From a checkpoint of a small class-conditioned image diffusion model.
Model: 8.27M parameters, arch dit, norm layernorm, patch size [8, 8], layers 6, width 256.
Training: soap at rate 0.0016, 15800 steps.
Data: trained on microscope photos of single blood and bone marrow cells, 194171 training examples, 20.8 epochs.
Rows from block 3 of a small class-conditioned image diffusion model, named by matrix and row number. Rows with one number belong to one neuron. Each number is 128 + 32 x the weight over its row's rms, rounded and kept within 0 to 255. All counts start at 0.
Before each neuron's rows are labels from the 100 images, of 14848 (inputs lightly noised), where the neuron reaches its highest value: "responds to" is what is common among them. Only what is clearly more common there than usual is listed. The data: microscope photos of single blood and bone marrow cells.
# fc1: MLP up (model.blocks.3.mlp.fc1.weight, 1536x256), inputs 64-127
# fc2: MLP down (model.blocks.3.mlp.fc2.weight, 256x1536, transposed), outputs 64-127

responds to: cell type: artefact
fc1.574 [123 105 151 112 112 148  91  89 113  62 186  90 111  92 143 115  74 134 117 123 127 185  98 123 113 126 143 162 106 104 123 162 146  95  84  74 115 127 134  94  86 129 115 167  85  94 128 165  97 119 117  73  69  85 126 153 130 113 135 125 107 121  92 160]
fc2.574 [214  98 121 136 147 105 148 122 129 213 193 123 150  96 146 107 126 129 129 134 118 144 123 132 161 145 134 135 184 152 125 132 108 114 123 121 137 144 158 139 109 117 115 106  75 119 120 131 157  57 106 153 140 106 109 165 114 118 172 137 161 116 111 128]

responds to: cell type: artefact
fc1.5 [119 114 123 163 150 164  92 135 135  91  81 122  76 172  97  85 153 110 106 153 142 162 134 173  54 137 167 153  72 181 157 113 124  79 140 171 111  88 119  78  65 165 132 155 131 134 133 157 128 139 182 112 141 130 153  90 129 165 177 142 147 203 122  77]
fc2.5 [161 134 106 171 133 166 162 126 118 115 150 149 108  93 114 127  94 119 121  77 151 123 111 170 126 141 131 116 116 132 117 128 119 199 108 165  88 104 139 118 146 172 103 148  95 144 106  58 213 165 147 153  66 102 167 137  83 123  88 128  71 103 179  90]

responds to: cell type: erythroblast
fc1.565 [ 22 115 147 145  90 134 117 147 124 163 196 115 148 114 133 107 134 157 116 102  77 136  93 147 128 111 152 144 118 107 108 117 134 153 161 129 153 152 124 146 163 138 121 164 125 112 121 147 122 142 142 105 119  90 167 116 129  91 118 129 183 137 103 163]
fc2.565 [187 131 130 174 110 165  90 134 151 124 123 128 138 138  76 105 135 128 138 114 146 106 131 114 164 148 142 109 134 133  94 146 131 111 132 115 139 149 156 109  64 147 104 191 179 159 146 181 117 137 118 144 137 109 138 121 152  98 151 123 163 124 141 155]

responds to: cell type: artefact
fc1.53 [136 110  81 153 175 169  96 147 110 134  97  80 107 102  87  88 182 102 144 125  86 107 135  71 138 130 193 125 162 158  74 116 145 123 140 165 132 159  93 135 102 104 183  86 124 113  65 154 153 137 173 105 168 125  85  91 145 129 167  86 134 151 155 137]
fc2.53 [ 81 107 155  80 104 226 161 154 119 155 197 116 101  90 148 168 113 122 104 170 140 121 102 144 106 102 128 121 128 124 138 141 117 157 169  87 145 159 187 139 104 133 162 133 117 126 172 107 129 103  94  80 147 162 125 161 144  73 105 157 173 110 129 133]

responds to: cell type: segmented neutrophil
fc1.675 [ 28 140 120  36 125  97  72 187 131 135 175 118  85 118 144 113 101 148 109 192 131 117 131 130 130 136 148 137 120 103 140 167 148 106 146 109 139  81 124 161  47 103 128 112 125 104 158 131 133  81 122 107 122  93  99 127 142  73 125 104 143 122 129 120]
fc2.675 [116 124 130 129 118  66 126  90  75 170 120 120 100 131 168 152 126  67 141 212 102 100  75 132 105 114  97 202 108 140 136 134 188 118 138 132 158 109  99 136 174 135 134  88 146 132 109 112 106 137 136 116 151 129 107 131 125 183 178 140 108 158 176 159]

responds to: cell type: segmented neutrophil; smear: peripheral blood
fc1.736 [105 130 125 100 191 177 120 110 168 112 163 152  82 195 126 116  99 204 166 112 173  83 119  96 162 145 137 193 115 152 139  72  79 119  59  96 138 139  95 155 138 140 139  96 156 146 111 150 118 123 113 110 126 179  97  73 146 132 110 130 114 172 140 110]
fc2.736 [146  85 115 130 134 146 131 150  77 171 117 108 112 102  90  57  99 109 228 117 166 152 124  76 125 122 116 161 184 196 112 126  80 182 142 160 175 191  49 197  66 104 126 100 125 172 134 174 168 128  89  70 149 175 133 143 167 106 110 152 118 187 144 151]

responds to: cell type: erythroblast
fc1.544 [ 94  89 120  80 107 113 157 114 104 124 116  99  89 134 118 131 168 131 138 132  92 106 136 122 117 124  54  79 135 158 101 112 112 155 123 150 112 117 139  86 129 128 160  99 115  98 118  99 132 110  89 103  93 106 137  85 101 113 112 124 141 109 153 109]
fc2.544 [129 165 100  12 123 118 162 163  84 146 128  81 143 155 206 123  95 124 112 160 135 132 160 126 132 141 138 143 142 108 159 145 162  50 137  66 129 128 142 165 121 122 111 156 109 152 131 163 111  55 156 122  98 145 106 158 149 146 145 160 156 128 126 130]

responds to: cell type: erythroblast
fc1.398 [102 152  96 132  92  88  88  78 164 135 140 112 152  94 128 157 170 110 151 120 110  92 158 168 105 145 138 140 121 131 109 161 122 158  79 105 150 180 199 109 143 148 130 148 152 124 195  81 114 119 167 139 134 161  50 130 154 158 139  96 172 103 105 163]
fc2.398 [209 136 146 102 123 148  81 116 108 117 134 150 177 117 149 113 183 129 126 105  69 151 138 139 115 140 125 128 135 155 173 135 165 111 135 166  79 110 185 175 115 124 131 182 116 122 103 139  99 122 103 140 137 109 149 132 127 144 175  60 158  85 155 165]

responds to: cell type: eosinophil; smear: peripheral blood
fc1.225 [180 124 202 166 103 130 112 126 185 102 100 133 138 103 154 120 107  81 114  59 107 147 119 133 146  74  90 172  89 140 149 108  97 130 163 127 136 133 186 190 140 126 165 158  87  93 135 104 151 120 114 127  66 109 152 163 104 118 130 143 103 167 111 128]
fc2.225 [227 113 130 123 133 114 112 127 120 102 169 120 127 142 120 115 173  99  96 131  98  90 164  83  85 156  82 168 116 129 163 130  95 141 146 146 138 101 161 145 119 171 160 135  96 100 136 153 132 105  94 112 141 137 135 151 101 160 138 129 128 120 138 125]

responds to: cell type: artefact
fc1.617 [124 130 142 160 145 141 110 134 119  47  71 145 171 127  95  65 173  82 116 121 139 123 121 127 111 130 137 127 130 114 106 100  99 100 128 190 131 141 118 130 123  59 191 156  99 142  99 144 122 127  84  70 147 117 135  56 203 108 174  98 116 128 147 104]
fc2.617 [166 131 132 155 153 157 156 104 154 116 143 143  66 136 122 198 127 136 118  99 132 142 109  95 110 143 125 171 106  80 102  59 137 125 106  71 175  95 137 134 163  55 133 147 119 128  98 128 126 105  91  54 132 132 150 149 201 156 156 212 150 108 121  95]

responds to: cell type: lymphocyte
fc1.96 [ 90 103  95 114 135 112 124 120 117 134 154 114 126 123 134 129 144 130 159  98 133  90 166 116 132  94 118 146 156 147 100 153 108 169 138 103 140 122 136 150 170 101 108 109 166 113 139  99 134 123 110 165  64 167  75  98 124 118  79 101 168 169 134 128]
fc2.96 [193  93  80 130 131 126 133 137 120 164 153 126 104 125 113 176 128 120 136 107 126 110 106 122 110  91 110 139 111 146  88 152  86  98 143 129 103 140 130 131  54 128 192 136  53 133  81  60  99 136 101  81 136 186 121 149 126 131 175 169  74 114 118 117]

responds to: cell type: eosinophil
fc1.598 [107 105 147 145 142 176 123  80 176  85 115 151 117 157 146 119 120 172 118 177 129 175 125 115 154 132 114 147 132 141  93 167 161 104 137 113 132  77 132 158 108 127 104 148 140 155 114 170  78 116 163 118  73 103 130 137 163 180 176 103 175 179 145 113]
fc2.598 [148 126 135 175 103 139 103 171 115 101 103 164  97 108  74 101 157 128 106 132 134 150 151 113  91 116 124 155 110 168 136  81 161 105  92 158 148 115  83 152 191 163 159 163  98 144 138 185 135 148 107 135 162 130 101 125 101  97 127  94 144 107 169  68]

responds to: cell type: segmented neutrophil
fc1.520 [119  83  94  90 135 170 111 101 128 108 121 106  80 150 118  93 124  78 171 145 122 163 115 162 161 127  95 112 176 129 154 184  66 132 134 171 145  79 105 169 138 175  84 140 125 121  72 121 136 100 162  77 127  88 110 132 108  62 152 167 132 143 126 105]
fc2.520 [146 120  86 122  94 196 130 135 158 130 128 146 204 127 133 156 139 160 159 149  95 126 124 133  94 107 134 128 168 150  86 181  38 104  64  82 140 118 101 125 147 171 168 162 125 158 222 174  93  99 159 105  94 119 125 152 146 181  52 105  88 139 170 151]

responds to: cell type: lymphocyte
fc1.719 [129 168  94 114 148 170 129 181 169 122 143 123  95  96 106 110 122 126  82 183 119  81 128 109 162 122 142 137 141 165 115  72 103 142 103  96 128 119  67 128  42 122 125 128 135 143 154  99 161 143 153 116 156 134 117 121 140 161 183 122 168 119 139 121]
fc2.719 [ 94 151 142 122 119 156 108 147 206  90 143 152 119 159 118 175 110 101 126 146 147 209 133 114 189 137 192 139  54 132 102 175  86 134  81 143 169  97 134 101 138 186  98 127  82  92 103 117  83 158 140 116 157 128 158 120 128 117 142 168 113 158 129  90]

responds to: cell type: segmented neutrophil
fc1.183 [148 130 152 136 119 137 149 108 136 225 125 116 210 139 166 129 157 190 163 130  94 175 122 143 113 128  83 165 176 163 145 171 164 155 126 148 147 165 155 123 201 135  63 147 110 147 155 164 116 130 134 122 104 114 164 135 169 143  65 111 119 172 162 110]
fc2.183 [124  96  76 143 107  93 166 144 121 116 144  99 131 176 144 135 121 112 118 149 151  89 102  62 139 153 135 169  88 160 134 133 153 131 123 138 142 110 111 163  80 149 200 132 127 105 130 146 115 152 113 127  81 174 134 152  96 158 145 160 169 144 130 135]

responds to: cell type: lymphocyte
fc1.344 [105  97 121 149 142 118 167  77 110 120 152  91 171  88 152 160 133 147 149 112 127 115  95  88 139 129 150 128 140 154 101 147 135 146 177  85 138 134 128 176 130 131 148 169 119 130 108  62 124 161 143 179  95 121  68 158 174  80 137 138 150 119  75  79]
fc2.344 [137 157 156 105  77 158 117  81 113 145  76 150 162 135 102  99  96 119 146 150 137  79 149 149 139 146 135 125 131 117 146 134 162 122 137 144 156 122  72 124 177 135 228 173  74 119 115 185 117  99 179 140 121 123 180 104 172  57 141 125 110 114 127 153]

responds to: cell type: artefact
fc1.514 [ 61 127 128 142 122 141 148  98 126  94 141 132 142  80 135 113  94 113 111 153 145  60 142  73 108 120 167  85 138 175 135  62 106 124 120 143 169 114  98 133 120 121 132  70 116 138 134 102 121 145 134 166 110 103  95  87  75 124 120 159  72  72 106  79]
fc2.514 [155 123 116 112  89 145 101 117 172 110 126 128 192 143 152 151  96 133 138 128 149 105 151 142 148 121 154 180 164  63  85  81 103 157 132 117 159 131 143 135  88 148 213 149 120 102 116 156 128 150 203 133 161 138 127 130 121  74 147  99 132  82 128 117]

responds to: smear: peripheral blood; cell type: segmented neutrophil
fc1.591 [ 93 117  89  96 196  97 107 109 191 156 172 122  89 170  71 126  79 126 145  91 123  95 126 122 108  77  89 127  74  94 107 158 130 161  57  98 165 105 110 133 155 128 133 125 111  82 131 126 124 142 146 123 124 137 139 151  94  77 108  88 106 124 147 178]
fc2.591 [113 108 133 140  88 117 144 114 121  72 184 130  96 107 164 112 158  70 134 105 106 123  80 127  90 131   8 134 101 118 162 115 100 166 166 193 144 107 113 170 195 150 110 146  96 196 122 132 118 144 112 134 142 122 175 130 106 156 152 118  89 135 134 133]

responds to: cell type: lymphocyte
fc1.180 [164 109 142 133 140 151  89 108 143 136 118 115 149 112  91 130 135  75 127 164 147 164  92  70 108 108 168 103 124  90 124 130 122 115 120 140 161  91  89 116  85 128 127 204 104 147 106 103  64 143 150 151 134 153 107 126 136  90 158 103 125 129 127  83]
fc2.180 [123 161 132 150 112 160  78 113 120 124 116 125 128 137 120 145 130 181 134 148 105 142 128 102 144 192 218 127 191 123 124 117 156 120 120 179 169 151 143 139 224 131 128 155 161 108 132 162 145 108 133 156 137  91  56 134 139 108 124 149 123 129  86 145]

responds to: cell type: lymphocyte
fc1.709 [160 146 156 116 152 164 146  98 113  80 184 164  72 101  79 127 103 129  89 115 193 148 143 106 108 178 114  80 134  82 117  86 111 128 128  93 137 118  34 107 158 131 105 113  81  82 141 137 123 181 115 124 168  87 161 126 144 107  97 127 141 112 116 121]
fc2.709 [147 131 181 126 128 161  90 100 135  78 114 194 152 150  95 116 108 151 100 149  86 100 174 117 142 111 126 135 118 118 114 111 125  83 151 169 106 153 113  96  51 154 122 139 196 196 120 177 126 185 174 145 146 145 142 130 154 106 128 115 127 136 181  91]

responds to: cell type: artefact
fc1.727 [105 104 145 124 128  99 128  96 142 149 116 138 182 207 113 128 141 143 148 143  78 125 161 195 134 113  96 177  91 142 107  87  82 149 122 140  96  93 170 146 120 134  87 169 142 146 221 125  59 117 146 137  47 120 105 137 143 113  96 200 110 129 135  97]
fc2.727 [ 94 131 145 117 169 107 134 138 143 114 121  85 162 123 145 129 121 112 158 190 153 150  68 115  71 161 135  99 132 103 116 104 115  96 151 103 132 110  98 106 176 112  70 134 137 139  93 146 155 170 140  93 137 175 154 146 124 143 120  47 156 104 129  71]

responds to: cell type: segmented neutrophil; smear: peripheral blood
fc1.666 [101 125 129 115 128 175  89  76 107 128  55  87 152 134 135  86 130  93 146 113  91 141  71  84 147  95 136 103 114  97  98  94  98 180 125 153 100  82 147 151 132 106  77 119  99  95 107  90  90 144  62 127 115 121  85 149  78 133 132 111  99 126 115  93]
fc2.666 [222 153 158  93 135 199  78 109  99 118  65 123 122 117 115 102 129 164 110  95 179 135 191  95 159 194 141 131 118 107 188 105 108 143 112 148 170  65  97 156 180 149 156  82  88 120 131 195 136  87 145 191  37 121 143 110 131 139 136 161  97 159 154 140]

responds to: cell type: lymphocyte
fc1.471 [ 95 124 153  96 131 133  95 203 156 149  93 147 104 133  87 140 159 108 146  92 153 132 188 172 136 100 173  97 131 115 167 115 134 158 156 155 112 101 153 136  90  94  86 142 124 148 185 168  70 125 113 143 126 143 173 143 156 141 135 136 152 131  99 130]
fc2.471 [112  90 158  64 151 120 158 132 130 181 179 146 180  93 104 135 141 124  81  93 110  92 112 151  87 154 110 131 148  70 139 142  85 116 186  72 159 112 149 141 186 124 107 146 123 113 116  72 124 133 157  71 131 170 165 152 124 122 138 134  95 118  88 139]

responds to: cell type: segmented neutrophil
fc1.400 [124  87 104 166 162 154 116 134 202 119 100  86  77 134  91 120 106 141 107 102  99 143 139 166  80  88 136 138 139 156 127 150  66 185 137 124 149 116 156 123 112 132 162  98 101  90 171 106 144  47  95 168 169 131 111 113 135  35 116  94 140 136 102 154]
fc2.400 [131 146 137 117  92  30 159 119 119 157 115 157  92 176 147 108 116 129 164 116  81 107 145 110  47 158 164 167 106 113  96 162 192 161  84 180 100 127 119 158 151 113 132 124 136 128 163 135 107 129 114 125 104 132 141 114 141  88 106 147 121 128 209 179]

responds to: cell type: erythroblast
fc1.173 [ 95  77 135 176 110 113 100 175 115 109  89 141 120  64 107  83 138 145 119 113 100  85 134 127 113  94 191 131 112 126  82 121 102 183  96 133 107  89 121 137  89 157 123 144 143 136 112 173  91 146  95  87  93 146 119 116  97 112 113 139 116 142 126 138]
fc2.173 [152 144 150  50 103  93 131  65 144 127 141 145 151 138 119 131 165  80 132 175 133 153 134  90 114 107 119 135 142 114 129 101  87  82  67 167 135 107  81 185 161  99 109  99 144 136 121 162 121 129 146 213 112 133 152 136 145 136 120 106 226 128 120 123]

responds to: cell type: lymphocyte
fc1.320 [117 105 164 105 100 109 121 120  73  93 142 120 140  73 120 171 111 118  86 120 106 184 117 141 103 130  98  99  94  61 127 103 102 109 136 171 149 130 126 170  89 129  82 182  60  99 181 137 101 208 168 113  79  62 167 126 145 143 109 194 130  73 116  88]
fc2.320 [160 165  69 122 156 107 124 166 133 165 164 164 166 197 128 110 151 176 107  90 176 124 129  97 130 145  82 173 104 156  99 143 106 155 109  85 131 121 188 106 151 162 155 120 143 155  71 157 127 168 152 163 159 141  80 117 133 141 158  96 108 122 150 107]

responds to: cell type: lymphocyte; smear: peripheral blood
fc1.93 [198 130  95 203 164 132 101 133 168 122 191 127 114 120 133  88  72  97 134 136 147 134  87  98 178 122 152 161 103 158  70 110 145 162 137  78 133 121  84 103 108 151 155 171  16 152  94 126 152 178  94 104 108 178 156 147 117 136 199 120 151 103 164 143]
fc2.93 [184 109 102 143 111 180 121 160 125 132 108 126 118 176  95 143 154 102 100 202 131  95  96  70 100 101 143 117 118 154 136 131  96 106 124 149 140 100 193 133 138 156  83 208 169 135 134 106 133 153 102 128 154 105 156 119 140 100  68 137 146 147  99 141]

responds to: cell type: plasma cell
fc1.139 [179 122 104 145 169  75 138 120 104 197 160 142 112 131  82 146 145 152 177 162 146 166 165 174 150 128 141  91 211 134  70 170 133 149 121 110 137 158 127 108 111 146 156 108 170 134 122 119 129 113 145 132 174  79  99 148 162 140 170 106 161 167 156 140]
fc2.139 [ 83  87 156 163 111 116 146 126 149 100 103 131 181 161 116 130 161 117 143 144 100  92 149 103 115 109 160 156 113  85 138 154 181 151 138 147 184 125 154 140 150 101 135  82 152 172 104  99 171 124 148  87 122 196 106 104 175 111 120 123  98 150 119 144]

responds to: cell type: lymphocyte
fc1.313 [132 164  85 122 126 109  99 127 150 150 143  73  87 145  43 150 101 106  94 140 124 152 139 126 103  87 108 134 144 137 134 155 116 214 135 105 125  75 137 161  40 117 121 130  64 129  94  83 141  90 125 166  84 174 160 104 137 121 154 106 125 112 110 113]
fc2.313 [199 140 108 101 135 119  85 152 109  96  36 153 114 133   5 166 122 129 167 107 129 120 155 142  98 113 140 129  91  74 180 121  56 126 138 123 141 139 102 178 181 112  99 178 127 149 144 158 149 137  83 137 183 111 163 152 122 117 128 142  66 148 140 102]

responds to: cell type: lymphocyte
fc1.527 [110 112  88 138 150 124 112 150 116  96  77 133 117 118 140 116 140 148 108 160  76 128 164 116 117  83 135 123 143 103 116 134 102 136 170 157 156  86 119 127 150 151 134  97  87 140  78 135 156 115 118 160 133 137 148 131  56  95 129 124 106 169 207  86]
fc2.527 [ 83 130 138  72  96 132 171 134 104 188 121 162 141 134 127 102 102 148 127 120 157 178 121  56 132 127 155  72 101 138 111 110 105 116 111  97 137 191 112 138 136 138 141 139 125 190 131 148 147 110 129 132 135  63 149 155 111 119 186 154 148 146 126 171]

responds to: cell type: erythroblast
fc1.499 [160 134 114 131 113 158 142  70 169 115 109 130 120 104 119 121 136 126  88 107 134  46 115 116 151  92 113  68 161 135 108 149 129 126 115 187 109 147 130  83 116 173 157 128 115 135 153 165 162 164 154 141 119 158  97 181 104 150  83 165 120 106 207 119]
fc2.499 [147 132 128 130  97 123 156 118 119 118 183 100 119 102  94 101  86 104 159 197 115 149 124  93  99 115 102 184 117 104  90 157 154  98 129 170 112 107 163 151 129  98 235 107 135 140  92 120 183 127 172 195 114 101  99 166 161 144 132 190 173  82 126 137]

responds to: cell type: artefact
fc1.247 [164 113 161 108 186 152 135 114  77 132 167 162 100  97 105 117 144 172 159 187 163 174 129 107 115 157 201 118 135  50  94 202 134  92 141 116 171 135  99  92 123 120  97 232 146 139  92 117  72 180 165 160 101 129 118 142 164 186 161 124 116 146  88 134]
fc2.247 [138 163  96 188 134 138 108 161 102 184 123 117  55  82 127 127 160 102 139  68 121 163 134 104 128  99 108  64 137 172 176 144 135 134 118 129 126 165 104 135 102 121  58 104 132 134 149 126  92 136  63 107 144  74 118 149 116 157 155 145 112 140 126  58]

responds to: cell type: segmented neutrophil; smear: peripheral blood
fc1.467 [116 166  70  65 156 158 137 101 163 208 184  84 114 111 134  95 124 153 134 150 118 130  87 110 111 147 152 128 188 169 101 165 134 106 156 133  99 120  56  71 146 171 169 118 132 137 129 126 127  90 102 134 133 177 147  42  68 107 119  97 122 198 144 101]
fc2.467 [153 114 169  82 139 111 141 116 115  99  85 153 180 126 157  99 112 163 128 138  71 126 182 103 106 146 117 114 117 155 112 110 110 141 129 123 113 124  87 170  73  49 120 114 158 193 128 164 139 104 148 163 147 143 148  68 200 116 125  56 139 134  96 149]

responds to: cell type: erythroblast
fc1.417 [131 135  74 150 156 122 124  75 201 106 157 100 114 112 158 108  57 135 142  88 130 102  94 121 113 134  95 125 115 170 130  85 135 167  77 126 155 148 108 118   3 182 214  90  19 118 127 117 172 137  66  63  94 136 120 117 137 117 110  97 144  93 144  83]
fc2.417 [156 134 147  91 140 153 128 147 127 170 183  94 119 137 205 118 113 125 113 110 124 142 148 115 176 121 115 128 132  80 135 124 103 115 126 107 128 127 173 136  79 120  81 151  68 149 158 115 131 113 155 125  74 121 168 134 128 138 140 127 131 130  98 102]

responds to: cell type: segmented neutrophil
fc1.516 [138 144 115  85  88 132  98 115  88 130  90  74 108 117 166 121  93 109 148 147 103 175 106  88  72  72 148 136 176 106 148 145 114 166 122 160 132 151  94 160 109 131 138 160 159 130 129 154 177 121 140  85 125  92 135 131 143 127 106 149 121 107 104  95]
fc2.516 [187 150 142 167 108 127 114 140 140  88 143 127 146 104 180 128 110 118 126 176 137 117 184 135 174 135 147 155 143  96 173 142 123 147 141 141 157 103 121 118 125 145  72 146  87 119 169 150 109  80 151 139 115 161 105  92 128 149  80 103 152 130 131  93]

responds to: cell type: artefact
fc1.269 [136 101 127 141 101  93 148  99  95 115 164 139 135  63 111 120 133 140 126 134 106 126 153 149 118 129  81 133  89 140  94  89  91  79 123 119 133 170 156 134 148  87 108  97 107 111 126 133 183 101 122 103  84  95  65  69  50 205  86 117 112 143  82  88]
fc2.269 [228 163 127 118 176  70 130 126 158 147  75 109 145 114 127 129 141 129 139 103 151  85 134 178 164 102 107 136 113 101 118 134 113 122 100  96 134 112 152  99 127 154 131 134  72 165 113 123 111  65  73  85 136 188 121 166 137 160 130 168 120 161 154 118]

responds to: cell type: artefact
fc1.608 [146 114 166  94 136 161 160 120 167 143 158 155 128 155  54 132 112 107 157 144 103 193 181  90 165 103 160 143 153 125 127 122 115 140 128 105 177 135 164 166 135  88 158 106 145 109 104 158 127 152 111 164 166 110 106 142  89 138 175 145 138 158 109 139]
fc2.608 [198 117 157 110 186 152 151 116 115 129 120  99 128 168  16 131 121 127 198  97 121  90 100 169  87 118 129 120 145 113 139 133 109 139 102 135 102 109 130 103  93 129 111  79 157 121 105  77 106 156 131 116 131 122 155  74 123 149 125 119 135  91 146 153]

responds to: cell type: artefact
fc1.297 [101  94 103 123 137 100 165 110 154 146 106 122 124 101  17 162  87 109 141 158 154 157 175 125 159  93 134 106 172 170 151 154 115 147 105 139 168 168 181 152 173 168 165 126  83 161 151 163  93 130 136 119  78  91 110 140 145 192 156 165 118 162 133 131]
fc2.297 [120 114 124 133 143 132 102 119 127 125 148 149 110 137  32 139 101 100 166 174 132 110 110 125 114 166 112 136 115 126 114 119 129 120 129 110 181 117 111 118  27  89 123  93 195 123 146 179 140 146 135 149 124  97 154 152 156 151 121 103 111 184 122 158]

responds to: cell type: erythroblast
fc1.185 [ 93 147 105 164  80 144 132 102 150  98 138 176 210 114  88 145  95 176 114 158 110 105 186 102 127 124 109 149 100 209  75  89  97 174 114 111 114 100 154 107 151 157 130 180 141 123 138 105 148 156 111 137  95 133  84 135  93 157 139 139 127 100 139  86]
fc2.185 [131 139 107 134 121 169 114 143 107  98 154 131 136 146 184 162 126 149 117 175 108 113 143  62 142 128 128 164 105 133 159  69  81 135 125 113 162 158 134 138 119 132  81 182  80 133 131 164 121 123 100 117 134 105  76 116 106 131 178 149 167 122 122 101]

responds to: smear: peripheral blood
fc1.331 [ 79 167 140  95 156 110 152 119  70 129 199 162 100 114  57 130 134 117 111 165 147  97 143  98 146 176 141 114 107 109 116 104 129 161 111 124 134 107 105 146 184 100 183 177 198 145 162  79 104 159 115 111  88  99 184 135 118 153 108  83  98 124 122 138]
fc2.331 [ 82 148 118 124 133 152 132 188 159 131  96 122 150 115 141 126 113 158 125 143 146 128 117 111 132 120 105 115 100 146 144 131 125  67 133 132 111  74 132 137 171 140 120 189  71 113 109 192 174 118 149 122 183 151 191 140  94  52 112 144 122 143  96 115]

responds to: cell type: segmented neutrophil
fc1.620 [ 93 128  97 134 128 185  82 134 142 160 109 153 148 122 108  67  91 127 126 168 117 114 116 105 102  90 143 164 147 170  97 132 146 136 143  87 147 125 114 132 108 187 172  78  99 124  50 130 118 150 129  96 143 133 113 163 104  70 157 116 160 124 106 113]
fc2.620 [159 110 126  96 126 182 157  98  53 131 153 124 122 122 103 115 122 131 147 177 148 119 116  75  84 162 154 103 153 151 148 118  53 104 163 138 126 135 131 114 120  60 109 139 128 172 202 136 114 155 119 102 176 167  93 136 124 108  94 138 190 125 151 122]